A small masked image model, trained from scratch.
Model: 3.11M parameters, 48-pixel images, encoder arch vit, encoder norm layernorm, encoder activation geglu, encoder layers 6, encoder width 192, decoder width 128, decoder layers 2.
Training: soap at rate 0.0027, 24000 steps, batches of 384.
Rows from block 2 of the encoder, named by matrix and row number. Rows with one number belong to one neuron. Each number is 50 + 10 x the weight over its row's rms, rounded and kept within 0 to 99. All counts start at 0.
# gate: MLP gate (encoder.blocks.2.mlp.gate.weight, 512x192), inputs 0-191
# fc1: MLP up (encoder.blocks.2.mlp.fc1.weight, 512x192), inputs 0-191
# fc2: MLP down (encoder.blocks.2.mlp.fc2.weight, 192x512, transposed), outputs 0-191
gate.159:55 50 34 52 37 58 45 52 47 50 65 62 41 55 53 54 66 67 35 33 39 41 53 42 59 59 60 36 60 71 40 53 53 46 56 59 48 47 62 31 56 33 55 29 63 50 49 53 61 33 54 51 44 59 42 63 48 65 50 61 36 56 46 31 56 34 38 46 50 47 45 50 50 59 48 38 70 69 48 28 43 31 38 45 61 41 51 34 46 57 54 36 43 46 44 45 47 58 47 50 31 71 60 41 55 40 62 30 43 36 51 43 28 52 58 52 44 44 38 41 60 53 74 50 59 40 48 43 41 44 49 43 59 33 52 50 57 50 42 53 53 53 48 47 59 45 48 38 55 66 51 39 32 72 37 53 39 48 41 62 40 50 53 53 53 58 48 52 40 50 38 38 66 67 59 37 56 57 65 40 63 53 39 58 44 39 56 55 41 52 56 52
fc1.159:52 47 44 58 51 62 37 46 54 67 38 45 56 53 41 54 32 57 39 54 61 56 46 30 41 59 54 63 44 56 42 42 48 55 39 54 37 40 37 40 50 61 43 64 58 62 59 54 37 56 57 45 51 62 48 47 27 54 59 50 34 47 73 49 53 51 58 54 52 46 56 65 65 51 58 58 60 51 35 64 53 36 58 48 49 59 58 34 52 46 49 33 51 44 56 60 57 43 49 45 66 47 49 63 76 32 45 59 26 45 47 46 49 38 53 60 64 51 42 39 54 53 29 45 60 55 57 37 41 72 58 36 57 27 43 52 51 65 52 53 57 46 56 56 42 47 55 63 43 54 44 42 58 47 46 55 18 55 41 45 49 69 53 52 39 54 51 66 55 50 39 67 43 42 31 53 51 52 42 32 41 43 52 35 30 51 50 50 32 33 37 53
fc2.159:44 46 43 56 46 54 56 50 57 58 50 50 41 54 53 49 67 46 49 51 54 51 45 56 67 41 47 35 60 37 67 50 47 51 47 42 59 57 63 46 48 46 50 44 53 26 55 43 53 42 33 57 57 39 57 44 72 53 34 52 68 55 35 51 45 44 56 47 50 46 37 57 50 45 57 37 33 71 64 57 39 50 51 49 50 41 57 41 53 43 50 70 62 53 56 60 50 40 52 57 57 59 45 16 51 53 46 33 69 55 46 58 56 74 42 34 42 33 59 60 49 35 60 50 23 47 34 49 58 37 53 73 53 63 53 42 49 40 39 52 56 54 49 41 32 69 61 49 44 44 45 49 43 56 63 56 72 59 43 56 36 35 58 59 47 55 60 37 57 53 75 38 62 59 70 37 46 44 48 59 55 50 39 59 51 51 36 49 59 43 55 47
gate.160:53 43 42 57 48 48 49 48 28 69 39 27 56 45 51 41 34 43 53 24 36 56 45 31 51 61 50 47 43 58 59 48 54 56 38 36 70 48 55 47 32 37 54 55 40 46 45 50 45 49 46 53 38 44 34 51 37 47 56 32 49 34 42 38 49 39 37 39 40 45 61 62 55 58 40 69 37 39 56 47 35 49 65 48 49 47 59 37 57 42 44 46 43 27 38 47 50 49 45 46 57 39 45 43 47 34 38 44 35 42 53 38 57 52 62 41 39 47 35 47 39 42 48 76 51 46 42 45 42 41 60 40 57 55 70 53 36 50 51 58 50 52 49 42 44 51 34 49 41 60 38 43 42 72 33 48 46 41 41 27 64 51 36 60 46 52 51 29 56 54 42 39 41 62 56 57 48 47 64 45 62 58 56 63 56 68 54 28 52 56 42 55
fc1.160:51 57 47 61 51 49 67 70 40 49 44 42 41 58 57 33 55 52 63 52 43 38 53 49 62 44 58 52 58 75 58 49 32 40 71 60 54 49 54 61 68 56 42 32 51 52 56 62 51 52 70 47 34 46 45 55 71 41 61 52 69 37 37 52 43 48 69 37 31 58 34 40 52 44 53 54 46 51 55 46 43 36 51 56 45 49 46 51 47 53 78 40 44 61 63 55 42 59 32 37 64 37 53 77 60 54 49 39 55 52 57 58 54 51 54 59 44 43 47 52 66 59 62 50 51 50 46 43 66 60 56 39 42 60 44 46 49 51 52 48 53 68 51 45 48 56 44 85 57 50 39 69 55 54 56 30 36 56 46 53 42 42 52 43 47 52 47 41 48 55 48 47 59 37 63 55 55 34 41 58 51 55 29 59 48 48 53 60 55 75 49 54
fc2.160:53 53 43 42 43 57 55 53 52 47 42 55 57 49 50 51 53 35 43 55 66 37 55 40 49 42 43 52 49 52 64 39 45 50 54 39 30 61 33 58 59 51 31 50 50 45 64 43 56 61 39 41 49 50 44 58 53 55 63 51 41 67 46 65 44 68 68 66 56 42 57 43 31 64 50 46 58 56 47 56 59 55 38 50 37 57 44 68 43 76 45 48 57 51 58 57 44 59 65 50 34 43 69 32 54 60 44 41 66 54 64 65 43 45 33 62 52 54 56 39 52 51 49 40 43 34 37 54 51 52 28 40 36 46 43 39 61 62 45 47 54 43 45 55 48 44 46 38 60 46 59 71 57 33 55 54 53 52 52 72 43 48 53 53 69 48 40 66 73 54 45 51 64 37 47 30 62 60 31 52 36 43 32 31 47 29 49 47 51 62 53 55
gate.161:52 50 68 27 47 56 47 42 42 28 51 41 53 52 53 43 52 62 41 54 33 44 60 40 58 60 35 50 40 59 46 50 42 41 50 82 45 42 61 48 35 57 49 39 44 34 50 44 59 32 28 55 43 51 45 50 59 53 39 37 41 47 61 58 36 52 54 47 45 58 43 48 63 46 37 50 40 45 40 30 48 54 50 49 49 53 45 50 50 37 52 51 52 47 43 34 46 40 47 52 36 46 48 35 57 53 40 64 53 53 37 58 45 32 44 32 54 69 58 35 81 48 59 36 40 73 65 54 31 36 53 35 35 49 74 52 60 49 48 49 58 38 48 52 44 42 68 35 44 47 57 48 51 43 50 64 44 56 45 32 62 51 37 40 44 42 48 48 47 36 46 61 50 61 35 44 54 47 48 54 41 43 39 34 55 58 39 37 48 56 65 37
fc1.161:49 54 44 45 58 50 59 60 59 43 44 69 55 47 37 59 50 44 44 60 39 33 44 47 57 59 48 48 60 44 61 48 40 37 42 44 64 45 62 65 43 37 56 46 41 53 50 30 55 48 30 57 56 49 62 34 57 49 60 49 43 52 62 58 54 29 52 39 46 42 75 55 54 41 60 34 50 48 52 54 67 31 59 44 43 64 59 44 52 49 50 42 40 39 54 55 52 49 75 40 40 42 58 45 30 46 46 41 62 31 46 69 48 49 44 52 31 67 67 59 35 56 52 48 60 55 46 73 53 30 49 50 48 48 69 79 41 51 53 55 40 48 24 44 57 30 52 45 50 26 44 48 68 44 48 47 40 56 39 56 51 49 44 51 46 55 52 55 60 58 39 67 42 45 45 30 47 40 66 46 51 44 53 56 51 47 45 36 48 55 45 59
fc2.161:48 35 52 47 47 52 54 49 56 39 50 50 71 44 60 50 52 44 49 69 47 31 39 65 57 48 52 48 62 58 52 47 44 37 64 49 46 44 54 64 47 56 67 49 49 46 53 53 39 63 48 40 43 47 73 56 61 47 42 55 55 34 60 43 61 54 59 52 46 49 43 55 64 37 53 64 48 47 44 49 48 67 42 45 50 61 45 49 66 42 55 49 55 43 63 33 47 50 27 65 51 57 47 50 59 51 70 62 57 43 61 41 57 44 55 52 47 53 46 18 65 45 45 41 39 59 43 37 42 58 63 41 37 60 60 45 69 40 52 30 53 28 38 75 31 54 73 38 52 58 55 42 60 46 55 58 56 65 29 52 50 54 47 56 27 54 44 56 53 43 53 58 62 39 49 31 51 54 51 41 39 51 51 39 52 81 51 57 53 40 67 46
gate.162:53 47 45 52 41 44 60 48 52 52 55 39 43 54 61 39 47 29 55 45 47 31 74 57 65 35 37 36 48 55 25 65 39 34 63 55 61 47 77 17 54 27 53 47 56 60 48 57 51 40 54 48 52 49 56 45 52 59 32 50 38 35 50 46 39 40 29 64 68 49 46 47 55 52 46 29 66 62 55 50 35 37 41 58 57 63 57 48 51 53 70 36 44 41 41 48 48 62 41 44 47 60 52 57 44 53 58 46 51 46 54 44 31 49 60 46 42 37 61 44 56 47 47 58 38 51 45 54 38 34 50 53 58 35 49 44 52 36 53 62 51 55 43 52 55 44 45 48 58 46 50 51 48 69 40 36 49 57 42 47 39 39 41 52 48 80 37 47 57 47 63 36 62 68 53 34 47 57 50 51 47 60 43 58 46 43 56 53 66 39 50 59
fc1.162:51 55 32 57 48 44 61 48 64 52 47 39 40 51 50 43 38 39 35 56 43 57 66 33 54 54 53 53 53 43 50 50 41 45 50 66 40 32 47 31 36 49 54 43 51 60 48 48 48 39 55 47 63 53 55 47 34 28 47 54 34 57 46 48 59 46 39 49 45 59 52 51 39 36 66 36 60 54 38 41 45 72 39 48 45 51 54 54 50 42 57 41 34 46 38 37 47 55 48 27 49 63 71 61 44 45 43 48 51 73 46 58 38 34 45 46 64 38 60 44 60 38 50 38 36 64 65 45 45 75 52 53 32 30 41 74 25 49 50 73 53 35 61 54 48 43 64 53 51 56 43 46 61 66 31 43 49 58 53 52 49 40 63 54 51 56 40 60 41 44 51 64 52 43 53 58 39 48 44 47 45 47 47 58 46 70 41 32 56 47 49 58
fc2.162:44 58 37 60 47 65 60 56 36 50 52 42 44 31 39 61 60 52 36 37 53 52 24 47 51 65 64 53 48 42 51 40 47 57 41 52 55 65 58 62 67 48 43 58 43 49 45 48 56 81 38 52 55 39 37 54 61 33 44 37 68 61 49 59 43 42 53 55 49 61 35 48 62 32 41 64 40 51 56 46 45 58 58 57 43 50 48 40 54 53 33 48 54 60 74 46 64 29 58 48 66 49 41 35 61 54 53 48 50 42 36 42 57 64 41 45 76 34 59 48 35 53 45 50 56 46 35 55 43 62 46 60 51 83 63 39 47 48 39 49 49 51 72 40 52 61 53 41 47 38 60 62 50 50 64 61 45 53 56 52 46 46 40 48 51 34 49 35 64 53 73 62 43 59 42 54 58 43 53 59 54 46 49 53 54 44 53 58 43 52 47 46
gate.163:50 53 40 49 47 63 37 40 60 49 43 47 48 49 46 41 76 38 44 54 51 53 52 56 57 46 54 66 52 50 53 61 48 50 40 55 60 47 23 56 45 34 59 52 53 41 43 55 42 44 56 37 57 54 38 43 52 48 32 56 42 48 52 57 47 52 42 52 39 56 66 59 52 57 60 61 30 52 41 60 51 50 44 37 47 55 59 20 63 79 18 32 47 47 65 60 48 57 55 48 38 53 44 42 52 38 36 60 36 41 41 54 52 38 50 37 43 43 43 49 16 57 49 60 50 58 40 56 41 69 53 74 50 22 57 59 41 47 47 58 51 27 53 47 52 48 49 37 48 39 33 59 56 46 51 54 40 44 51 55 39 61 36 68 41 49 40 51 58 42 51 46 49 53 45 45 38 57 45 41 42 57 47 43 64 48 33 45 48 41 63 40
fc1.163:50 50 44 59 50 51 41 40 41 60 56 66 50 72 68 38 48 51 42 56 63 48 43 60 56 58 46 64 65 38 57 23 50 55 46 56 40 44 54 52 67 43 55 40 64 60 37 46 50 59 70 35 49 69 36 63 50 39 49 45 36 53 71 54 38 51 64 37 53 54 65 61 51 61 56 50 44 51 54 34 69 50 47 34 38 50 54 47 37 38 58 47 48 46 52 31 56 47 52 48 51 42 62 45 49 66 47 43 53 63 55 53 59 51 51 59 49 53 35 55 47 65 53 53 44 59 45 79 66 52 37 39 39 48 66 16 30 56 44 35 48 64 64 44 55 51 49 46 55 43 57 37 59 38 52 52 53 44 51 62 27 30 35 58 55 57 52 50 51 50 60 63 61 38 48 54 48 54 42 54 64 55 55 55 51 43 62 58 60 49 43 34
fc2.163:41 49 70 48 43 61 44 48 68 52 56 50 50 56 46 58 54 42 45 31 54 62 42 54 30 57 58 59 51 46 65 38 39 61 58 60 37 37 59 37 57 59 51 29 68 64 49 47 49 48 54 38 57 47 58 55 48 54 47 41 42 38 63 56 57 37 46 65 63 38 59 42 42 79 58 48 49 55 64 56 44 48 69 42 44 53 51 76 61 64 57 55 58 47 60 68 58 57 37 39 50 67 49 39 52 61 35 48 45 43 41 41 30 51 41 79 47 42 46 39 61 57 55 43 53 36 54 52 58 46 54 53 49 52 47 35 44 41 44 38 60 41 46 51 40 47 42 50 61 41 46 41 69 38 39 49 52 58 56 55 72 35 46 42 39 64 58 48 52 62 43 77 36 46 43 32 51 50 38 50 51 41 48 57 54 45 37 40 33 49 51 61
gate.164:49 32 51 62 40 34 51 47 51 49 50 48 54 39 38 39 72 31 47 32 43 41 49 46 28 55 56 43 58 37 45 58 47 59 42 51 61 44 39 31 53 52 36 54 67 46 36 43 37 61 47 46 39 48 40 46 51 57 45 41 59 50 56 34 44 57 48 43 45 69 35 54 54 29 58 46 28 37 37 63 47 60 39 49 41 41 52 39 35 32 48 40 50 38 34 49 46 40 37 57 46 47 49 47 59 51 45 47 36 46 54 49 31 53 43 42 29 66 33 65 51 37 55 37 40 45 69 54 59 39 45 42 36 51 52 42 54 34 37 47 35 35 52 39 39 62 44 52 41 54 43 64 35 57 61 58 43 44 41 48 47 39 54 58 40 47 39 36 55 42 54 43 45 47 19 43 51 55 36 44 53 58 26 46 50 45 51 51 58 48 46 41
fc1.164:51 46 44 47 44 49 41 49 43 48 66 50 33 59 47 52 41 35 65 44 40 68 60 63 46 34 51 53 50 51 38 50 57 42 39 41 52 43 46 58 28 66 35 55 42 38 32 61 48 44 54 32 44 44 54 58 36 58 50 39 59 44 43 48 35 54 60 59 29 60 49 36 54 32 55 47 51 64 55 44 38 56 56 63 36 57 33 49 43 28 23 37 48 49 37 31 53 30 49 50 47 50 39 56 52 47 66 50 69 49 46 60 43 55 48 43 57 33 42 31 52 52 37 43 43 26 50 49 60 70 49 37 53 49 40 66 54 42 53 49 46 48 39 32 43 54 49 44 53 65 62 40 44 40 37 50 48 47 62 36 39 30 47 62 31 43 60 45 48 43 47 56 47 51 45 64 57 60 56 72 57 31 61 47 46 42 47 45 59 48 59 47
fc2.164:48 41 73 42 49 55 70 40 55 64 41 43 47 47 37 43 46 51 60 61 55 42 48 40 40 70 73 33 31 45 52 64 38 61 48 43 52 54 46 36 49 52 41 35 42 46 43 49 54 40 47 60 43 43 59 41 45 31 63 49 40 44 59 53 42 41 38 48 47 56 49 50 48 43 45 36 56 44 37 55 57 51 60 55 45 39 58 51 53 45 61 37 53 48 50 47 61 70 32 28 56 32 54 48 54 53 53 41 36 35 54 46 52 50 52 46 52 79 50 78 51 63 60 65 49 59 61 46 44 36 57 57 54 56 43 49 61 48 46 45 66 46 44 49 77 11 52 47 59 54 31 57 46 72 59 50 44 47 32 50 53 50 51 63 55 49 52 57 67 55 44 48 51 50 49 45 64 50 43 52 42 77 50 55 54 54 60 53 52 46 41 52
gate.165:44 52 57 56 51 62 45 46 53 47 49 35 38 46 54 64 40 36 55 40 54 61 45 48 41 62 42 40 52 58 42 33 34 56 41 62 56 57 61 62 50 55 73 62 49 53 35 48 51 44 62 58 38 46 42 60 44 59 32 28 56 44 55 58 45 57 58 58 34 58 29 42 48 47 41 62 64 65 70 42 27 37 46 62 51 72 60 63 74 63 61 52 28 37 64 53 46 53 50 45 55 33 42 61 56 45 46 51 43 39 36 54 58 53 52 47 47 47 41 64 53 43 67 53 42 55 49 39 29 48 65 52 52 47 67 47 51 42 43 46 35 59 42 37 48 51 50 45 38 56 54 36 64 50 45 59 44 46 22 48 43 57 48 46 37 42 62 47 36 57 48 54 40 50 65 49 46 50 70 44 49 27 48 61 50 40 57 60 64 51 50 37
fc1.165:55 35 59 45 52 54 50 41 55 39 46 69 62 49 49 36 62 61 27 46 44 38 52 56 59 52 56 45 43 58 48 60 43 31 52 48 45 51 36 42 55 32 38 44 59 51 57 52 45 54 54 49 54 50 65 51 41 51 56 70 35 46 47 43 35 50 58 48 71 61 53 57 47 41 55 36 42 35 40 67 59 64 71 42 51 31 32 52 31 41 54 49 79 49 61 55 44 52 53 52 47 50 48 46 36 40 52 47 47 64 38 47 49 44 53 51 50 53 58 57 55 43 45 45 67 60 46 58 78 39 34 58 47 67 47 50 62 46 55 50 55 40 55 68 46 60 41 52 53 43 33 52 37 59 64 50 36 58 61 60 47 30 54 58 65 46 40 54 60 52 61 38 58 47 15 60 45 45 52 45 51 79 60 53 65 56 45 49 42 45 48 58
fc2.165:46 56 44 38 43 62 55 42 51 55 50 45 45 36 59 59 41 50 26 50 57 40 58 43 36 62 58 47 38 54 53 51 62 46 45 45 55 49 64 67 46 57 60 24 59 44 50 65 52 49 43 53 51 56 65 35 49 34 38 35 51 61 28 57 43 48 40 45 57 57 31 48 61 54 37 48 58 65 51 37 33 49 55 50 54 75 42 54 63 52 63 36 63 47 61 48 59 38 63 51 48 56 39 50 65 53 54 49 40 52 27 45 47 62 48 36 35 57 30 64 46 36 46 51 44 58 36 59 44 46 63 55 60 53 29 62 48 52 46 60 48 38 54 49 64 43 38 49 49 58 50 25 32 54 35 54 51 58 34 39 53 58 56 61 37 50 48 35 54 56 69 58 56 45 38 59 51 44 66 41 60 43 54 80 46 60 52 58 60 50 49 44
gate.166:45 54 49 35 45 30 60 39 42 54 41 53 42 47 48 66 48 53 49 63 39 46 34 57 61 60 47 65 67 43 35 52 49 61 53 67 59 52 40 56 63 41 34 53 47 40 49 50 48 55 46 56 55 57 45 46 54 50 41 44 25 42 27 48 58 69 50 53 60 43 78 32 55 57 42 52 47 42 38 47 43 45 51 27 53 50 39 50 43 41 54 47 52 54 23 59 63 41 51 64 38 39 47 56 50 58 22 45 46 56 46 31 48 61 53 28 38 43 49 43 42 48 31 27 60 55 42 56 47 48 44 77 45 56 47 63 55 50 38 58 67 55 52 52 54 46 54 46 54 53 55 39 73 49 68 31 40 56 57 63 56 64 45 38 33 51 44 58 53 53 64 66 43 46 57 49 57 43 48 54 40 46 44 55 45 44 52 55 39 60 42 52
fc1.166:51 47 48 49 54 52 38 57 54 48 56 68 70 61 39 42 46 54 64 47 73 35 52 38 41 59 54 46 34 31 63 54 60 54 43 53 56 52 55 51 58 56 44 62 45 54 50 62 46 50 57 55 66 52 68 46 46 65 54 44 68 54 56 47 36 28 55 39 51 48 47 59 64 42 48 53 60 59 57 53 59 59 53 76 46 42 63 69 47 55 63 45 41 47 83 39 47 41 40 43 61 65 52 67 44 60 72 85 44 57 47 62 49 40 41 46 38 54 54 43 51 48 61 46 33 46 47 55 57 62 48 40 50 49 56 54 39 42 53 51 41 54 57 43 39 55 49 57 40 45 26 56 31 37 32 46 55 36 50 40 57 35 67 60 55 49 48 40 41 41 41 36 57 49 42 44 64 62 63 48 49 40 58 40 59 63 37 47 58 53 51 52
fc2.166:56 59 54 55 34 67 60 43 60 52 74 53 58 37 60 39 31 40 45 36 52 48 39 44 39 50 46 52 53 45 47 31 50 48 57 45 29 58 70 54 56 27 40 48 45 44 81 49 51 41 43 39 59 44 61 64 45 57 43 71 24 64 59 46 41 44 50 55 37 49 47 51 55 40 61 73 38 59 54 63 54 42 48 69 55 55 56 44 60 68 49 38 60 50 37 60 41 60 40 46 67 37 35 42 58 38 43 55 61 48 47 65 50 48 51 42 44 51 50 54 67 42 40 58 62 44 54 18 44 54 57 47 26 38 46 49 44 68 58 42 51 54 34 54 42 43 46 51 52 45 52 55 49 60 38 45 44 50 53 56 59 48 62 47 51 66 50 37 43 48 41 52 50 56 57 37 46 47 54 52 42 40 58 67 40 60 36 37 48 58 45 50
gate.167:45 43 57 48 35 53 45 48 51 52 50 50 52 38 52 51 48 40 32 35 38 61 56 57 49 39 38 44 52 55 56 67 33 45 33 57 67 37 46 55 48 51 61 44 35 23 58 38 48 56 51 41 56 54 47 30 43 38 62 34 56 25 55 53 52 50 58 36 64 45 46 57 43 48 61 46 46 57 67 40 62 42 51 59 40 50 27 39 35 50 57 52 62 44 52 53 50 53 45 41 64 44 51 61 35 44 57 37 38 56 36 54 40 64 37 35 61 49 49 48 30 59 53 72 44 49 52 48 53 52 56 52 52 60 57 44 36 59 52 48 57 41 47 63 51 38 68 53 43 44 55 52 41 19 45 70 56 55 32 55 52 42 49 49 56 55 53 34 39 38 80 49 40 50 62 26 55 51 56 45 39 49 49 53 57 39 45 44 44 59 54 74
fc1.167:51 51 63 55 52 51 54 39 53 23 57 38 51 56 44 48 56 60 57 36 33 31 37 62 43 19 55 72 38 53 59 46 36 48 42 44 29 40 47 52 65 59 53 45 49 60 50 42 51 58 56 24 44 55 43 64 56 48 59 31 56 39 44 57 53 52 60 57 66 43 43 46 53 56 64 62 48 59 50 41 42 46 60 51 67 53 59 55 42 51 56 58 35 59 50 59 50 36 52 53 40 33 57 45 38 63 61 38 67 53 62 58 61 56 57 52 63 36 40 38 31 55 51 65 39 41 50 59 45 35 59 51 55 61 47 43 51 33 39 58 55 59 51 60 44 50 48 55 44 68 50 60 29 49 43 37 45 45 49 41 51 48 47 46 51 36 63 53 52 59 63 41 67 51 23 48 40 63 47 35 48 58 54 61 54 38 60 68 50 64 49 57
fc2.167:55 50 56 44 56 44 75 54 57 50 59 55 52 51 53 64 51 29 29 55 68 65 61 43 49 78 44 36 48 57 56 53 42 32 63 55 64 56 53 48 48 42 51 48 51 50 70 57 47 57 59 62 65 36 41 50 58 61 57 66 37 68 39 37 38 55 45 47 46 56 62 41 43 52 42 47 32 43 45 44 51 60 55 41 44 43 31 44 50 53 48 46 42 42 46 52 56 40 49 48 66 38 65 43 64 39 36 68 57 45 34 67 50 45 48 61 47 74 58 62 49 69 44 51 50 45 47 64 52 49 22 51 44 37 56 53 47 72 51 40 48 50 52 52 41 51 58 48 64 43 55 38 50 45 51 59 61 45 61 56 45 45 65 36 44 48 30 38 42 63 44 46 40 51 57 52 54 38 61 61 72 61 53 38 38 74 43 51 51 53 54 42
gate.168:29 47 64 46 48 54 60 57 42 57 52 51 38 57 60 53 50 41 50 44 56 50 64 39 23 44 48 48 26 44 51 47 52 56 46 52 47 44 48 46 52 48 49 72 35 40 62 59 57 52 38 34 52 40 51 41 40 31 36 48 47 56 51 47 53 35 41 59 44 36 46 49 50 44 50 50 42 28 36 45 50 49 55 57 38 49 48 48 46 36 32 49 39 47 48 36 29 42 39 62 66 72 40 40 68 37 62 69 45 54 53 53 38 51 50 39 41 49 46 49 56 54 44 57 42 66 37 55 49 53 38 48 57 58 41 55 55 44 44 55 63 39 58 33 56 41 26 37 52 27 35 29 62 43 63 46 70 39 48 54 53 46 56 44 33 47 31 43 45 46 34 51 39 64 53 40 54 35 43 66 48 41 48 71 60 34 46 42 46 38 50 43
fc1.168:49 53 53 46 39 26 49 54 45 46 33 38 35 50 69 50 51 28 42 50 54 62 66 54 45 45 57 56 63 53 34 49 45 43 43 50 35 48 38 41 35 59 36 57 49 58 44 72 57 47 63 64 41 44 55 54 52 28 51 62 39 48 46 41 28 42 42 66 36 41 60 61 43 55 57 50 30 52 40 54 52 45 67 26 50 55 52 49 54 38 48 45 40 57 71 42 36 57 45 38 46 41 46 38 30 43 50 57 60 58 49 47 40 56 37 44 44 57 43 31 48 50 54 55 41 48 33 63 39 43 43 48 57 59 49 49 58 49 44 50 67 38 52 42 47 51 47 39 66 39 41 43 65 46 59 57 45 36 60 62 68 55 73 49 48 50 51 72 51 52 37 36 52 60 43 59 75 41 53 61 51 41 48 52 47 45 42 64 57 43 42 67
fc2.168:61 43 56 35 59 55 57 47 41 57 40 41 49 48 43 76 56 43 62 56 37 61 55 47 47 51 51 39 61 48 40 54 50 58 32 51 53 55 60 49 28 55 51 35 43 58 61 49 54 55 35 38 50 60 53 48 42 35 48 46 58 33 50 61 74 43 47 40 49 53 45 36 50 48 40 51 68 52 53 53 44 70 51 40 27 28 58 68 40 59 47 51 58 45 24 47 44 57 46 43 53 62 36 42 54 47 53 37 58 43 45 42 45 52 42 52 46 48 35 52 66 37 62 52 55 74 37 33 64 52 55 56 49 38 45 65 64 32 66 33 53 35 46 43 41 49 53 55 33 45 67 44 62 53 61 59 52 43 42 65 44 60 58 44 29 39 59 53 42 36 55 57 45 58 44 53 55 51 60 47 48 42 43 56 41 28 54 58 70 70 54 45
gate.170:40 55 38 38 45 59 39 53 50 58 41 56 45 49 66 32 52 46 38 46 35 69 32 47 39 71 23 40 44 49 49 48 51 32 44 58 43 52 58 34 64 56 52 49 47 41 50 58 34 56 62 39 47 41 58 47 44 61 54 49 37 41 57 54 44 45 48 45 58 38 63 46 52 63 45 44 52 44 57 60 46 64 64 46 56 46 54 45 37 56 50 42 39 37 49 49 46 42 59 36 55 49 62 39 62 50 32 45 60 50 54 40 54 44 62 60 39 57 35 58 50 68 44 43 65 52 61 66 41 50 50 60 38 43 36 53 40 36 32 39 46 47 41 39 48 48 53 57 46 39 42 64 50 22 75 48 48 50 36 36 34 44 60 48 21 52 49 33 46 62 42 33 37 58 51 47 38 51 48 25 49 40 34 49 52 42 44 47 51 45 37 39
fc1.170:47 64 53 61 47 46 47 28 47 44 60 45 58 54 44 43 55 69 50 60 50 50 45 42 47 53 55 43 39 70 40 69 59 41 56 57 54 51 50 50 42 41 37 63 48 32 59 46 56 49 58 47 40 57 34 46 66 42 57 61 53 48 60 42 44 20 36 52 56 63 61 57 37 55 59 44 68 64 47 66 61 47 54 59 56 53 41 68 62 58 51 43 33 58 34 63 59 43 51 48 59 55 41 46 45 52 50 59 58 65 38 51 58 74 53 69 35 57 49 69 34 45 47 38 47 55 59 49 54 47 51 42 64 48 50 57 52 58 34 40 60 45 47 51 54 43 49 39 59 57 68 41 48 43 62 49 52 52 63 43 43 68 50 48 49 42 51 49 42 52 66 38 51 55 56 29 82 29 35 46 58 39 47 24 69 56 59 44 46 49 46 52
fc2.170:42 46 41 62 53 50 46 46 63 42 40 43 65 57 55 44 50 43 16 49 43 44 52 54 46 59 44 44 55 54 38 45 65 42 48 55 61 49 52 47 48 44 55 61 46 35 55 49 46 37 52 66 59 41 34 28 55 44 77 48 36 58 56 44 48 57 67 49 55 38 36 36 37 54 49 32 47 33 40 58 46 62 57 51 48 60 47 50 36 47 33 48 32 58 34 60 45 51 39 62 69 55 51 51 61 42 53 51 52 41 35 40 63 58 56 44 31 53 52 32 46 41 50 42 48 45 46 53 45 58 31 63 58 51 58 57 59 49 46 36 49 55 26 69 54 57 80 40 53 39 44 47 43 38 59 64 50 63 45 36 38 54 74 45 52 40 72 49 40 40 56 52 51 53 52 42 52 62 39 47 47 28 38 42 57 43 59 42 42 63 48 45
gate.171:54 52 48 56 48 48 53 48 55 61 46 56 54 43 45 60 56 59 50 26 61 58 59 54 61 65 38 42 52 42 61 50 50 36 43 52 62 50 49 58 54 43 57 47 61 35 37 46 57 34 54 58 51 44 58 50 63 44 29 54 48 46 76 60 46 54 50 49 31 39 48 28 61 46 58 55 62 50 55 52 57 61 72 56 56 70 54 57 61 76 49 43 46 63 46 42 56 29 57 52 63 40 49 57 54 40 47 48 40 50 46 54 56 51 49 30 52 57 57 60 48 36 30 37 60 36 57 48 36 58 51 60 53 44 58 47 48 42 61 68 49 60 53 61 37 63 66 37 42 70 52 28 44 59 59 65 43 55 42 41 73 53 46 47 35 48 41 61 47 60 44 36 44 59 47 49 46 39 55 53 52 44 50 54 60 39 51 65 56 26 19 38
fc1.171:51 62 54 42 41 36 66 46 42 49 42 63 40 53 40 58 48 40 53 68 51 36 49 32 52 45 54 49 40 51 54 67 52 45 52 31 50 70 46 50 53 62 33 54 64 40 48 34 62 36 45 50 39 43 55 53 50 47 55 55 55 65 61 62 55 51 48 58 28 53 34 49 54 39 55 52 59 62 22 55 46 48 38 55 38 50 47 46 53 67 36 41 64 47 34 55 45 62 54 28 60 27 54 47 30 46 42 66 45 34 67 50 49 60 49 39 59 54 60 54 62 40 39 46 41 53 55 62 43 59 48 44 36 46 65 31 56 52 33 50 54 55 41 41 51 41 46 34 48 41 56 53 64 37 57 42 55 39 36 44 44 26 57 47 49 50 55 61 56 48 42 58 59 44 55 26 48 44 47 49 35 40 35 47 32 29 41 56 40 57 47 41
fc2.171:56 54 59 52 49 47 57 59 41 69 39 44 51 42 62 48 57 68 50 36 48 60 54 39 55 68 63 54 58 58 67 62 55 45 45 51 68 51 55 46 24 51 44 44 58 41 43 41 46 48 70 51 33 47 30 56 44 44 66 37 49 31 56 42 58 62 63 41 57 55 53 54 62 53 49 52 41 66 43 46 41 36 50 56 66 63 45 56 48 44 44 40 40 36 50 65 45 52 41 53 60 41 56 63 66 55 32 45 37 43 33 51 68 51 50 36 52 49 41 48 39 50 65 57 61 41 57 60 30 61 52 34 71 46 63 65 65 61 47 55 47 46 57 26 44 57 39 67 42 45 60 40 47 44 41 52 53 59 51 53 67 57 53 38 62 47 60 40 43 62 68 51 43 65 59 58 31 50 44 60 41 55 69 43 56 62 50 40 48 64 58 57